From a checkpoint of a small image classifier.
Model: 10.2M parameters, 32-pixel images, arch convnext, norm layernorm, moe top_k, num experts 32, patch size [2, 2], depths [2, 4, 4].
Training: nadamw at rate 0.0012, 14400 steps, batches of 256, held-out accuracy 91%.
Rows from block 3 of a small image classifier, named by matrix and row number. Rows with one number within an expert belong to one neuron, the router's apart. Each number is 128 + 24 x the weight over its row's rms, rounded and kept within 0 to 255. All counts start at 0. Numbers have three digits each.
After each expert's rows are labels from the 100 images, of 14848, where the router gives the expert most weight on average: "top examples" is what is common among them; "place" is the part of the image that holds the peak. Only what is clearly more common there than usual is listed. The data: retinal OCT scans (Kermany 2017).
# router: router (model.blocks.3.mlp.router.weight, 32x96), inputs 0-95
# gate: expert gate (model.blocks.3.mlp.gate, 32x96x96), inputs 0-95
# up: expert up (model.blocks.3.mlp.up, 32x96x96), inputs 0-95
# down: expert down (model.blocks.3.mlp.down, 32x96x96, transposed), outputs 0-95

# expert 0
router.0:111119145095119110115107090085118129125121078126136142138139172138095146119089142114114096157146125144173129156118122149098115108133146121131170150174123131166063122121113144113118123156107133097085142145136125136117141144110077171124093157151155119119149141170186147128136138112161134107
gate.2:132094131110148158121120116089116099127147091131094098125168141111130155099133170129155099138153165125139141107112139146104105133147137131083136140139174113143104132112144167156161163152099099133058153168147166137130128095090103155082143150143118108086146119119148130118118126102152145121
up.2:157169117159114095120147139149103150154113136106147102149073107169127086146132091147111162151088116139158095137112091129134144131098121097156155102140090153128138114132110114096095089094141182123155137094119094123138103136137166094164099110143120146141143149155094130125154126132120121131
down.2:139092127157144128133103081148136120126130110135157151167121169154145134148180151142114165167136155146147102155117134168098131179161144116159097134103110110158110107139089130080104131132124092154124123159119115093121149110117104155112139155136124112126132133090098134074124109162110089155
gate.3:123115115157142132118110131110117137070131108123133173131138095078108135153110110115111144113156122153113140111134105131130096082139142141145167168096085124115097125146142105060119141150141104139124148106104148148139148164168115103157131157139141131149119106114104169152143109193094151148
up.3:142131140113083142160138124138161114153121172155115090093102148171153130108111154148173141141113152105108123107132126121160141171105109141118107098167159125112164131103143132165131089092137109135140072163139126095124099117105187117108143084111130144132103141113122107120114134077137122112
down.3:147125141145144082110140124160080140076130170093127145158146141105164128127093132118108156141144137130187081111150152128119122154131117138082085154098110163139107127143095122117117130166130106155130110110114145135128168104135101171124118136107127148182135141137170165135093124125156113113
gate.4:130100154137130126158154145160110125156118151147067152117121159113125080131141142099113105111114131092132090175155119119110153154159147122100057112116153114127170139101179169119149105115119073112138107114143133136113117111137110115124141097121092143167140134152085119121146143119154138116
up.4:123084132129178111137120120116125125111128100111105214115152146113073096115088093122105106151141130121154107179131114137117114107160157121125120140118135108084147089153151154099138139156105088121135151103122106125115145122118085105169133088155150135117164115124126142146126130144147110161
down.4:136119143131129083130128094137146144099129103059105146162110128116126120124118154132119124176167118125167108129168130113123115180165094111102106139147154139099108121131112120121147154161128126161135123120163169146132128129084112140148118112109115162180136157081108141156069123131124151164
gate.5:125170121112122095114130128109136149091129101156152118149126092140111137136111117125177133142117106147157175130121120121121117116122084098089189152100095152109081119160085139098113123116123153137106188151173146118114122157124104130143111168146134163134179101144136168116129107143120117132
up.5:156127128138108156138130144146157171188140140105118071105137103146161108078141126123116132154133108138132116128090132125109150130132106110100127105168164141151155145139136155155132102105132138143105134148112142145150064146098131146079143147102110108146116179135108121152147125096117191108
down.5:157133142162130086110135101148103110079129150053097119127129095116148159104123136116098126115142172131151093127128116141139134187149141123111090137116102118158110102161125121092096131151148113146148147118146133106115132125141102116148116133128136156179164151107134070093138132106161162120
gate.6:140103118128107095156140075152133134164080140105160103153120165113121140127155107127157119151118138128111126131175106091151120153111136161088114077156077146150107109109153153104108171113140115075148150137140104133105114145132151137128097134099130136118179130149133095144136128078157133137
up.6:154091135122100141139136088168152134157112064117145143153127189142094164123145109138143116107116140137119104126146123085131101124149130158088109104113122098175102094120158140130073135139130117110109101166124117104109161168135159139097121119135138148138154124142146154133136157095139073116
down.6:175107070124160178136125128134088112140111162124136142150132152152100116132124122153116121111087135166119142117112127163133140125144160099167145145104101157125124141126119143120103125111093109135153161152089107155193113105152151132087129188091129149117129117152096125132131090120171133130
top examples: finding: diabetic macular edema
place: middle left

# expert 20
router.20:140148094135126101165105115129150180168105156128132098152109158099151127123122138147152147167115131143142101083092090148146148140100118109121100119172140115115115129148120124129121104098115146158144136116112089121089090163112141141080160144154149129172146154197132117131104139091135128147
gate.2:120152135112103120154142098143107136109157160104159158128085071109138172114078109128102129122119118097168161134145155164137097079109116125139136159140147143162122110156148152118123077134108132097118120152087131168137108117155140121118077117093137144103133141127188149132134130118104125114
up.2:113110116154158139099116131111129094125115095144133152108186165162129116143152123103141130103162152121081119151118098080125131132148160112162109129117078109121151153105110090142129173121174101135129133105150115127140176109162106137165153148141155138118088121112096113139113132172153092133
down.2:147141113135151138112088122094127147146098132177126118100162133136142153109095122089092144125115118142136125122112125147091123109111099138167145094121083114139162131102172153145130159088090146120178102123090097173129095146157106142133114146108103076161127138168121130171133127125139106112
gate.3:116138121131115089165140120116116146171127139154152116151086152084147155104119146132185150134145103139131161089113127125079092097113114098109084168147116128127093108138151076124150118126111184124155127111132079148116128162135115122142137164092150110116137132151167144143120132123115089129
up.3:114139120147125202112146164112166118120131070133089117106149102149135111141119064121129116140119141129108137131147136116117162176119114119135141095141131117148138151141104148130103158133154123141087117155164160091154155095084119162182137166137094139150141145122120150105156123127155135106
down.3:150137113093152126135161120157151145146132130162081117147125135168119154132122117115145106151110127105140129143115096153148105094131102136176141130114128139142124132103155184099163157127100125126155129181081151151109085074118105138102110167124155146154092171154150148156133098110154137112
gate.4:153132125115118071130117115124123129158119166152159117146094169129131162111121157142141141114134119165145165103089099149094133065124107100148098166128116130144097104122132115140160100115097161141163138123146086169108118157163122129133111129103159112126153107155147118147061152116112124153
up.4:114130132139143177117161148148146130107130096102088153112147102146119111136122090117123112123127133098094097150160153093141116193121146139125143106111131098128156179135112148122093162126147094117089100135104169103149141091096121127132147112158095142116104114086098158093176132153130116109
down.4:131126134086153123134136124137147159144098113168108096173136113157133151132098137109146137122106114110161142132139121158120109095120110163167113082132129148120140138118117162118150148133091109137147147145089163151125077082117082178108136189148150148137080158133132170126117091116140120126
gate.5:142099131141111107092141148124101131177145130105089116121123196100096137130123154115168112149119112139162133116089122190106149104166134120125119113130152133177129129131144143106134113115103147116135150123118096150106119165128097123082119151130153135141171103156083116086120141098139182118
up.5:107125119127150135164146112155146122135128138124111124097147089127145114108156132176115153108116125105085080136118149124170111153126133113115141126107117127115144165135127151127112143122134135172106106108115160121162132113068182161149162117132052150115099165125184141153126144091099119133
down.5:107125141082151168186117100160147138130099093113099100157135138165122132127087121133139133149129113133157125130146108152138123115105127172160125082143123109108158128112135139155143144130122115151112179138100159182119112123122102181136137155127135110136099149190143165174124107096137119135
gate.6:186136123131118153127094120107129138148098097137142107152139134119153116129118125147070124134156140148148129139109098126102185099116114095109129108144128112161138097144107155137092118177126188112120124105135113084093114124082116085114082144152148122144165158138144115129130148131175140091
up.6:099125159123139121156143117165136148100176179143120150115117134109091133110151130107144145141104107105151125114146164134133073164157140144135100144106093130092100154112158095125149128109121084145125102139130128161167138136133139171122198100101109140098100097135117146132118126130086102161
down.6:132092147117137133148126097112131159138167127134156119148143143109137131126093147129112150111151117116152143134163170120138168074092175151131166079117155155073164124123126113139092133152135119133098178112139152118144123151110102188149167153101138124152110125180127145145127117145137105114
top examples: finding: drusen
place: middle left

# expert 19
router.19:143138143161122161177141137117125122099127158160172158133150104130093140109126129095139142149164136134158153167131155126114114103113166086104113175178141119095150144168115088127096141141106129116149132119147089148175111080130155164151144163133126121094103139127114120098132132155144112100
gate.2:131133145124182153154071171159134102124130097138139093154141124112121163114117115149097145130091135121121143176152147129108100084144123127113132150113121120113088133141129127116109114118144163118143114062144091165157112131105166094107112123089143125082162139135085163134122150154099138126
up.2:127125130087147116150084130122151147161128153191170101124141133103126191104110113164162151139133152111120162121139159125122115145116110108102112161131110101155112105116096124137121149133128122106106112066146097159146128132152146121127087176102166146114113099128155162120143179148127143127
down.2:146134134114082165094102140115142142148143064137178119121122096133113107087161167114113150138124159169112127131128150136097104081128112122161104132144165113126128124104115153135189143139148140104163143150094093129082132079135123117102150136114145136097130116135120138144152141098161146162
gate.3:092116162117145105125113128115075135143178140124084124123132134128131133118096119183141111129100117127134125115122132096133137128129137114157130156098154145127146130168137155141140103127115119107101079234123141156153122144115106102125172112155152101142116149141108135181109117106128098148
up.3:175115149115150154144124095144139125175119115087113092081155120140148130130107132126117151133157097102154153118141101111154130153113125136103115140126113131172083136119099112113097156130084108141167152107098115111160172153095120134095125147178101103111154169129168153153102107126125161134
down.3:109135089142120106143176123103127106130140116120089146149115127099125109156125136149123110104110147185096164121121180148136090100144127108157193175100170148127097116111116151105134096154132098113158154158152101140100109091122143169099133150109141148122138125126087127149126149142157148117
gate.4:157130111126154085100134109119145098108145110124144116124121133093106131141098142126139112138109138142142188103115138144125135136127119165150135135185160098127116173102127169085146183097091125124151156159127134128093141174119084124103131126156178095146154136160114111177130120137113155148
up.4:145180156135099134146142123117173131114130142090148136117172126144115158156143166121145160146168125121174126135090152159102096090133083114115119134141182145127151132155100100149105087138137155102145133126155145108176093131109126111136110130118090110099121117132130150130111114151188132098
down.4:129140148146146200148080108104125126107086150092144132141124122146108120128126135168134124151137113103125088171125163120106130145159139126133148091101148114125151118097126143137106104097117127152110135123137140157154128096059120146132139133140106087148137129153175162137099172074141099151
gate.5:138137124119138124113155120115077129154123095107099093112093132158138121146147125153102106106101158123153133120102142123131081179118139193145130094171155120176156167114139149120120122147129167148130142139152151131116153189118121137105137109159117137149164145108146121114096153086171135140
up.5:102134181121100160167106133067157115081137184166125109141158137092098167130107121100126139120128128134129114137110161137069135106147131113126154152138167163096144132152129089132122093106130136110165104114119132147131106097148134112129147126101167109105082123142113109104131144122136117091
down.5:137117153165154135133111123121144132168132137149134180132155164131151144115108169134107121101152090116129104143124140122123157129120102131090171121122156110142130132148161116124136123076104118123053124105124162145148158162109144123148120107128168099106120089163106155195118151136116084120
gate.6:115073174116188160166127133080089138120133142109123125132160130106119156085112130105090119127140142123119166145098150136134105109138178120125117153134124126148150158159105135155141127116127121110129107090129105163113087100084204118157122130124128136107117124134132096119089113105143118137
up.6:155109166150200177147133116105100145118130179146152133127145101093113136119119101140098134107153159106146150128111153081121120120120164110076117165132101124136129137157082089149148145107096162084131130116128124159144115076111117111167103125141129139151114101137139117125101122107107132129
down.6:125152114126103128082152118119135109130133114146156098147140119118130124124148124124164135114083150140125159133123156094120082139104129093158096109132055113128130158113129127135120108156148135124144114157112090094115122123176090150106124143111109161152154155140145092092211121147163137101
top examples: finding: normal
place: middle right

# expert 26
router.26:141113150153132109149119173163117154087171144139118148074139086135178142150160150151115129112166127139122151129151157097123149135135150122120113140124166107131130105149131135077130139182089077118124138103133130142153112136160107089111152158138163115138096132124126140142092140113139071109
gate.0:111135133137150148135097121130109187132150124111110166103154110144179105118151114116103127116112128122106146147139177131121103163134145146135108121112116107122160124133141094088128152145131108087123085093098121161200129102173169107162140096132118100099118117098123122127099137118078095121
up.0:150088115116155111108111159090132078124097116128178127131101108112095128144123117108128128145155100146121095139110109141166110071175163080141157121155126108155122129111145166141159132100079137146152139122148138127089137134106116136129118146155157187151146142093091111113101107121116130118
down.0:142114155111131115139165147145145074115131121170076103100112153075151114095087103122095155113116133130106122136125125135146157128064127108112162124112112164107127152124155141154141128158168125160212145098118171145124119124104126149120114094134140134145143132116125117120156119102135106119
gate.1:131144093142142091124122124131060153137133154147130120116107101170140127141113109131109144121131124123132151103107132131116129062116124136094154155160124149122101161093133159118182167110119139180115131087154105115098099124096105133127136148207105132146132106128112120159109124092102146124
up.1:177155112106156127115130136134082125131151140145098130112149096136185154129125149148106174117139106145108180107095169135120132097138111111115122127134193127139087133142146132101144183153104126149082136089151121119135105133115121124121158126128146137129125127110126144155091140105067110091
down.1:151153085125112118100146125085144112134134149190135101098126095112143118118075106095141145093128102181130154080096134143124126120071132088113184104099095146106145128092153116146142106118133157141156120149111128101158117097150131113099128153133146154145150148139106134120150122109135115131
gate.2:136127159159157108068094114106148166159124129138123135097131113131132133120111158131130127126183136150165145150132142136121108146134149157153110146081119128149145136102112109109118133160116145104069127107143102151215120108130138113128124135092105159158093132089129150138127158090099112101
up.2:114116140104118144115146122176123128137120111186123154144143087157162085132128135125187165116110133201137117154129159105083118186121146129112096156113151169119117144144116145115108097170151130117115141149124077141133138146144166150108113114089096134116140111136146125133107143109130120112
down.2:138156113110133103153109135104117121065110124093197104134121142117148130163117134109118116145145080095163125104119135151148104156140136116149158092148119140118132135109143093114143128160107102099065126158116158151135121125166106179118142090140140101127101159134130155155119120142119126073
gate.3:133114136121153111123125178123117170115146132149118131079176086121174117134168147136107139113175108125126129139110141113133141145134149141110121155084164100115139127163142090139102122148085084147145143109167128178130147121127098136111186135118157155108114132111097149144147152106097082121
up.3:129113115121162104096122150143122146101141134153109158087144095120168106154161170118112122098156117131119160134113155073119154131156146143147112163097160096113137132172144112132102129138077073127138138133154102161141154109151105120128166135095160144120112138104087151136125152113084098139
down.3:093149127158155187137126145156103131139106103152117140132125141164113164142164158121121144174142137139097088134100103160130131131136150151106108119142147100175125131148123138110125145138124117157149094141103135155161192120117136083151100144149098095117118114127142081090167154122163161118
gate.4:130097130151174104098120134087143137130177127141110143094182126082138115152182151118095112092149119120120150159140153128124129129156128109143143140098147107134103118137147144150140143158092084124101113131139169129132129107110069105073139150105166106111144122145092135122133108114080115137
up.4:129144145145097141151139101156117110160096141112130104196069136152132148110092124106159154131122153137137114114116118112109132134117127140133122103144098146113138131106134134109115091130177163108143100151097089120115129113167197131166095072137097123132104141129164129125122126158180122141
down.4:167115113084154092147128097118119122114140136109150148126132100106157098126114121164124113116123106090148158106154173129114129118112121111165125092130137150171078145098082143144127145117128109098103139142102138113109055124136092155109153154087131123133147149140135182162086113120110105129
top examples: finding: drusen
place: top centre

# expert 25
router.25:150128142153140196156116120109144120130135126181166164093103113086133086147120116123140144089128138107133108116133114143121144167123164140136086103131165167142110112129173149147163130144098122126089140177104107118142147130146177091093069125121134157124133151133135157146131121126135143125
gate.2:112112094111147091121105138148138165144108104148139179133137088124136139104169103145116127108145150164124072118153108145124117159151144124151111175102089110127146137090133120158141115090138156104127109143122112074146140118102111115125117139109115135179128146113145131130124205129074121111
up.2:118097093113112116145131126105175136132119125168101144134146104143100170082161120158158146114182142126139087133175105120122126161148148151154129125136129118137114159130106139124127118130113161072104086113108085128135159124078087129130116104120149136165109125144170112130172176120122122132
down.2:145127129170137148130109119132058107105157145097143130170116099123140130118170098145106158121140138127098134162136165144140132138155119148133098120149122135181139100100105165112119117108157111122094104142107121135175115116144138129114140174087092128084153120096170172175123138124122103139
gate.3:101103131144170137161143156157165122132137126136103156098102147086153109107092118133089145125090116123132112086077126153109095117151102118142119132148154152156075139157128132133128133142101113117126107154106146076107187149105114125109117126183124139102126119113156139142157138109128166087
up.3:144131102120093088128074099103108150141142136099139125152172122155144145128160121118144109132155145154134130143188125135163135122146156121121144113115124083095185115099094120110102123109152133097157126074135093153137111109163160169163135118103151116168129126144123117102116152146122085147
down.3:154138110166143127173119147093137155144131127163124137200123125117152125122118124133098145158110103084168137132143122126109137111124113117148123124081106116121141164100134146141139131104150107092136168138104118182131106131146140135118153166089167079100078138169139128188122132122133137112
gate.4:128125145144131113100130128191142149162158109132132106102159114131146170134121128119125139099152149157106106120127085151092139155176142130146124134133126092088142138117105100121122126097150095099102131053138113108150146083093090165140178170149145138137116125103126113111101132129155129099
up.4:090121157150123169144111121104073135185112102108140080173137123143111113117129128140125141161134120135135142144084149121077117079140116163133188145115148133119140098147125144137157138132143114129109121089148146115151155123126078127140167112105111086102142105088148117130105103108161128140
down.4:129116130130097119128183095144134121136101117125138135110116151129121119130162122110118123138138150114110124127129135130135069200118138180110101134159159143116128092162143077086127106138131135138126117124120155132129142151095139120114166070159180155131150120088188119124080142101132121126
gate.5:114140153152104142113138119163161102102168110143133154117094169083140117152150133136142144102174115129173152177180137125112137122143114128112127100093147130163127118167126155120146085151118122094087158124129102118111153113174118151172093125109130101106123147119139164108156138136149096102
up.5:139143119107112112138126132116075139158094148109118105140129117151130154096127124104116101178080140141079122074075142136156136138104111128123124153151111154110145134111147120145132157117129128122167100156111150135134083156088107103089138150158106145150132095129112079146085108098100164125
down.5:116131157152173119124134119108136100147114141116074098118141146153093131129166126158134134147094144118117133133130119178099137115131146139162103102097087137149100105134131159097107160146090132078186134193152120110127134097151132140097147179144139117132097163120162122115131093110123130117
gate.6:091114138119125135105103157121081131131100127123132124134125118124180182114122093106096141143133169147104108106121090101114134127080143113138178103132152086127131154093119129096118129150148133142109091100149155185169121096148155147136131138095138134152133154100125147152149073128126100155
up.6:191129148130156144144127098123143123155123126108134084124115139122098120122086150163144120158118086123155094167112101156123109064182097143125101150137134157109144144108129131130131109104153129112158137114147103121097126120072106137148134144165117117129149091128115112132074179133152136105
down.6:138146147143110080113157119122131163088092128089133064122120162126124120064115108116135143102113098122131130119108137125132109112091129123141068122111135151099147127136129116171140122140155081151144158109121162118113139133143140174146166107087163184139151115115128131128114104083103128137
top examples: finding: choroidal neovascularization
place: middle left

# expert 3
router.3:096118112141179139133103129133127165129156158113131126103146125134164145121109121123148148098173155141105094106134123136119109142127101126113120130093187114097116145142139079141127125094125109121094120119142127095158124113064140144113183082093121075121113144148105167111125107113103131080
gate.2:154148099134127126154150142100159130158129105157127177113103144135144137147106139115182140144143144082138140120113102121192142066121123119126080143147103127101120130089142105124116131120128103161103127147149123155072121161152079110160106117165127131124095140107135167130148121155107152105
up.2:143156126114104124138160114155136116107114073113119133092178152093136132125115145097115126173102138168126123119125103144159143116117109109120116182174147144119156124098138129142128109146163140142164124117122113094147121168151112119153115131184065134110170147141108075120145109157099140138
down.2:102178125127104105094138149099141117119098128195184094131139136147157169111115128121121136144165086095152133111179119126111151107108111138111133151160142118125137132119118107164142119159137122125113146093138151123120148165104099123141172091148106145137120103097122172142085172109117114148
gate.3:122102147119140154072122141168144150153130097157167157117139123139156158141063105113131090146137168121142112114101177116086140127125124161093113144138161092107126125131115121164092134100107133142124130156151163130125152113103118127118162128090122089120150117150131142114181170118142097152
up.3:109127099113102126179158131095118087100121155119053104146106152112137084118149120104121167171118094100140160151159099112136119140127142141142129141140117171154133126098141135091138134171117114090152149113088087124110104143118134123158116114149140163134129144124093104155106102141096155131
down.3:155100126131136143127120114130129150149181135112071141112105092116111124153167129133133122089128174130125138180112134186127145163140123143163166128099133135108138128112125147156135190166098137116087136157081141161126127098147118129115130123143102128124066114140151155140126127162166141128
gate.4:133140146083107149134125112140126104129133073107146085127113128135074131133097105148132122121107138134156150137134113121135108080126130105135116124135093152119111138107153159102097083171142159146186109146129158118138128118178105054099092154135119145136167118127174117104103144124138109123
up.4:110167105121085125153155137128163113082116069114126133150097131140105142156150115131147118123143158104121124078126138148161107148106123087129067150148094146117115104105137129182117097113136135125131183159178143113152137148132161104146130145122111137114122115128151125119148116175136169100
down.4:125131117160150073130145116126123141164143177107171128161133114088093165135138168139132137144113106105160114126143140099136136103119113123095133113138121148114139146103131100124178110120167146101065119127115165091144109157122105158114117066138134091126112111158183160100135121124130121136
gate.5:182113135159105180105107116109101180127130144087128092145080146135112121121118148107129121157118107120143115141107156149080123169084148112094129130113143130155155148136148117111111104176160116090160147146127076137138138138108118104077132113160116125145145122142121140138136150155110085104
up.5:114133097127128104154134102128064120113111158110121123136125143153097121128166121134125098163074131115127100143111122157104148103144150142139162154125078104164108123118097132103146111145123128136108123182142166088149089136121104152141146129119163128118162110166106096109125134096096171180
down.5:145124128146160149108164140180115102130111157150164141140115081134102144123133159150130175133091141131137154130120158147141113105085151084105143152097125141146095127121123091160098086142135149139126147147159103118139194133154117165095155132141098121102129126160132168123126091141139100097
gate.6:060167101115140153115114121109129106115160135089102110121129126162159169150108134110136158100134124119143126125125126070135125115097095090092118163105175154135103122165142141139142123102112093114098158167164106129125142086115147127129171086146156135138112136136132151140125130078116146109
up.6:062152108131146172109088112130119114120158182100103089114121129144147195116124138110159161099130117121141129127134117091129119120095109115095139152114181153128083117124145142110142137131119110089125137154158097104115138074109164113129137101142146107139129135152131137125116115078109143091
down.6:112157114091068162087160081105100180127125103119131125099111155163109149148102126123127106135134097121109108105145141143174145138128139132113124173125134116126085138143166153138161124108133143117119102113133172142162112130163181123127104136098130156144127148117125107159160141153129180152
top examples: finding: choroidal neovascularization
place: top left; top right

# expert 13
router.13:162153104130099166129144135113126125145135116161125087099152159121110141154131145128113160115142144136183163088143160119149144106079129133127105099072106124095131133121100116111123108158131115138149156122130088091111124134184162148167129145126109107089083174101123141098146142123158108121
gate.0:150084124177158132105072120109153135096116146071119140115137151122108096119134102095155108161134133106144111156128127120156113091167159152109128142131145125124119149154139086098070163154149115167115147132074124102133133098110130121096108100113116167139119114154144140148118144107127161112
up.0:165129130140104131108096091145125132142132090116132121092151129111083159144168131166155104138136130133068122110117145143128123110093150119132121089136172155123140147154120140149099116132141102114101134134145194139184124141140148140138127121148132064119113118130114145178164165166138090127
down.0:116156127130133160095126118146156102158111093146131127127116107152078132136123107139104158117120141170107153129112138130121098138116118094075105147102142109170119134113142135100113079113144148152138098165149113140131141118162140130152149080101157141118163107119194136088141057124138153142
gate.1:108144131129138155105172170121115084141145118125147134120125147100111167102080115067132125120144174090089140115156123091106193098126123128147120107147142093126129105131148179130131106116124102166121086162175145154132127149121115142106141158127116147123147119130111124158184128131118127130
up.1:162122168153141083163147163157161103084123109168119097140147105116089104128076122116067114141123132097097138120139123095135157120121133125123125150103141136159093170080133124141132139090144111138099114134147117136177115166135136079108101142128132108145116116125094131098140109132154159133
down.1:135158110181116121128072149118131154140153132149171136106122204115135131120093150127118105137080082103149148092124150160144149152136145148143119091168130116098179114113095170131104159120127155123133111142121156085142133109127116088125124177110143124159107138123136130121110141117134107125
gate.2:121141173153136144118126144136116095172118131118170203138128141136124106089133112131132142160110126146102129119115144121125154117143142147147120120104142144126163094113129127108132136131112124117167140108129161124162137099095104061102089148102118137111150115148130061179114151147112126066
up.2:148113140128130166129134086122156109123179079117082128173114090090136140127156123119143131132156138086125137120130165119109120107104156101156103110151094130174186092155146143067123102112135141116121142111139130155143090141138082130101146133171133133132132129130127080129129150146148125105
down.2:098104106123095149151115106130179091152174159129138080145111078151109160161136160102110138133100116137111103132150154138079147096146099108152142114108099120132139153078116115164137143101140174142173131132119141125127139136102118147105131153119097079124113143137105134144130172149107114144
gate.3:090154146124119121106105085128125113151118107109166115091129097129108131103170110130144166131107119119150121144149113144154149187132125107149102130079125147121116120104125120103137135123117189117112146153147134117147134135179128193100132083121164115107125070113097156128120133087094120151
up.3:112146106108061116093104098146128112104163127151109111109138147132108083168110124139139157146148141108143144181129117158089131165160119161132114105116134141156087136130162097106132142175108164092172133135146097110147130101098131130120139121112137138150076156130151169119129097121138137152
down.3:112122160113150176149092163141124119140221126163123145126144133135126100170103119140125089123170125174114106121133162146158112117156095134136114143144102129109137130139107141101115118110107143163110103128155156111158082096133165123096127120087165155120090124114100113154126125123118120117
gate.4:096115111145092109137112147131150140116114107169160147132134135129122136135162080145168141147171157131177117093158093144147147094154144120092117088089085156126112174179128080120164101108162097110130125121123149144156121147136096138111162123104117143111130140127101141107142120114121135087
up.4:158114117105149127157159125121095123121186143121107113134133097119124101074120126111121101150074135118105126170097086118088133131102185131123164124144149136138149103108103147133112143152130128132131158127120112124119116106114127123122129096208091158135115150155146114140112121121138146199
down.4:107098119172117158126105135134094114097138123096158136106150138097099137138100179114152152128134123125162168105136127118121120063109153156082099081118131113122107091112116091126129119145107151111124133149160161101133152115144164123175156108134138109176123095122113130114172154125097142145
top examples: finding: normal
place: bottom right

# expert 7
router.7:130138139083086129193151120117153103131143126116143111103124139112104158164123148114146142108166156133125130113141146120203112156153150151169122132154110116110147094115115092130100121154117086103103162101154139140096140105165125115129147118099153099117061137108153121118123112130093123118
gate.0:120131146162126122155154141123106123167133142136131161108106127095095114120105132119091101087098060111112149159137070135121073133136121082158131111137133189115123149114115114102138157137105167102112122098093111126158135111134154097124112083127176149112154132140110130110126120146107108144
up.0:154114164109194169099098114093109153124105128161126118156157130111132146147117129137147126135123145084166098126131109145130120162172121121121160134078139153094092125125125090111100150118102126087109126140134133125162126131104139157130169115147129125119132109129123161106069146095109069108
down.0:147083182174150128126149098147116088133132105117123115159115114100152114122098148139134158117116146147134146118116116142162146122107105090134136119131147139097154128157126101119180109133117086147156080168092104114158114080169115153125137133189154162095144104146138152103125121110135125143
gate.1:148149149163102129146149123132134178111133136153194136137135148169143145154139093122105153148146086145127125106089089141147146097155120176109111107100139120110169145126111101138136142132137144122124135145149117123139136088164123123066116130153149168134164106134099156090125112121165122180
up.1:106151149157086109151152159139119196157114124115111112088108099146115123138149093144121144104138137140111166126111151129112157139127134129122089128146170134133147109110100117155146162096125099107169159092138130157171143093115108096131139090128093077143110105089147108144096122108111161133
down.1:110122100134137128057126092112091148124145093135125135074177125128144102172133105103166124179112145144090103134172142125133114163149112128137105087138140147113116156123112158129177123117117166109123147094154092120119137157131108109182144118091127137112151102154107135140138133105142130139
gate.2:095143123103157131135071150095124141130117128121129133146155098076148103126106100161140174133132108171109118118095088133104145126154164103118115130183127104127163090124138131150156144123073083110141101109144106137113122105100109134147120122146127152083103159118122099164124134142129163166
up.2:111100132077128148112120113150069168130157113116111117104149167140092146130162156169130135149141155149179120145127141114136106132124152120140119167128125163076139145095143116140129111131145118120123075137126100130145101129171141085075116106110177126141171117127147134158115145111132094153
down.2:108150133128157125125134120177128116127105169134122105122141161116094126115170146128135169134160104095119107122123123090129074136084089101123128113109147127140082134136151111132106132133132101101153091177102110100119150091160118085093129117148147157106136112151135122119100186080160148129
gate.3:130125126104118148114114129130161107121154125121090096112132144125127134119172117158080126146132133136165160110145160139142110148184116181139117148129107125123147145168154125133121126148124127113091146161134149118139171104150119149176145113119182090075135147143138164077145141189118132096
up.3:148132129154115134139135134158157139123121164109160105156116101116143102146123163133112136177174139141156108110125123106178154126095113093151124104162085116112108158124112065072153144105111131138080137121130159137132109078116093152142141144105161123094129114145152140108166145147148127100
down.3:108100138142120138109119092132144088165103112123159111128125064100122149134126128149121117159131119129104110110139100131129105140070104107106137072107145149137109139149139100176122125123131112171078130125113154165119146162188138120114162115130152153112157117100099099132121126090171098141
gate.4:080120150097154137151059141137152126139080102127110143098128117120067111122149123145116109133131106157112137127108138121108104114147156114107083148114143071152132085149128136130136156165088119090166156118118134101101135136113133140093111132118150133123132156121128156115134095168069123106
up.4:142108160100093142083105140130135152155133096142110116104127143104079091167092136128134085113092151107128153142135125085125128110124107129106123106132120080143178084115104129167119162111124114084158111135095122146139128113166125115104123090145133075129128136130146084132129142167087120110
down.4:099105122096095127193087113143130168110165127139106146133128179099169106159133142132133131127150094144117123121119122152138158124141140171139110133116122115163115144102133153076127162075123121103119149157111128128157129121107151088123142152122166146088137165081107141139178111140130154140
top examples: finding: normal
place: top right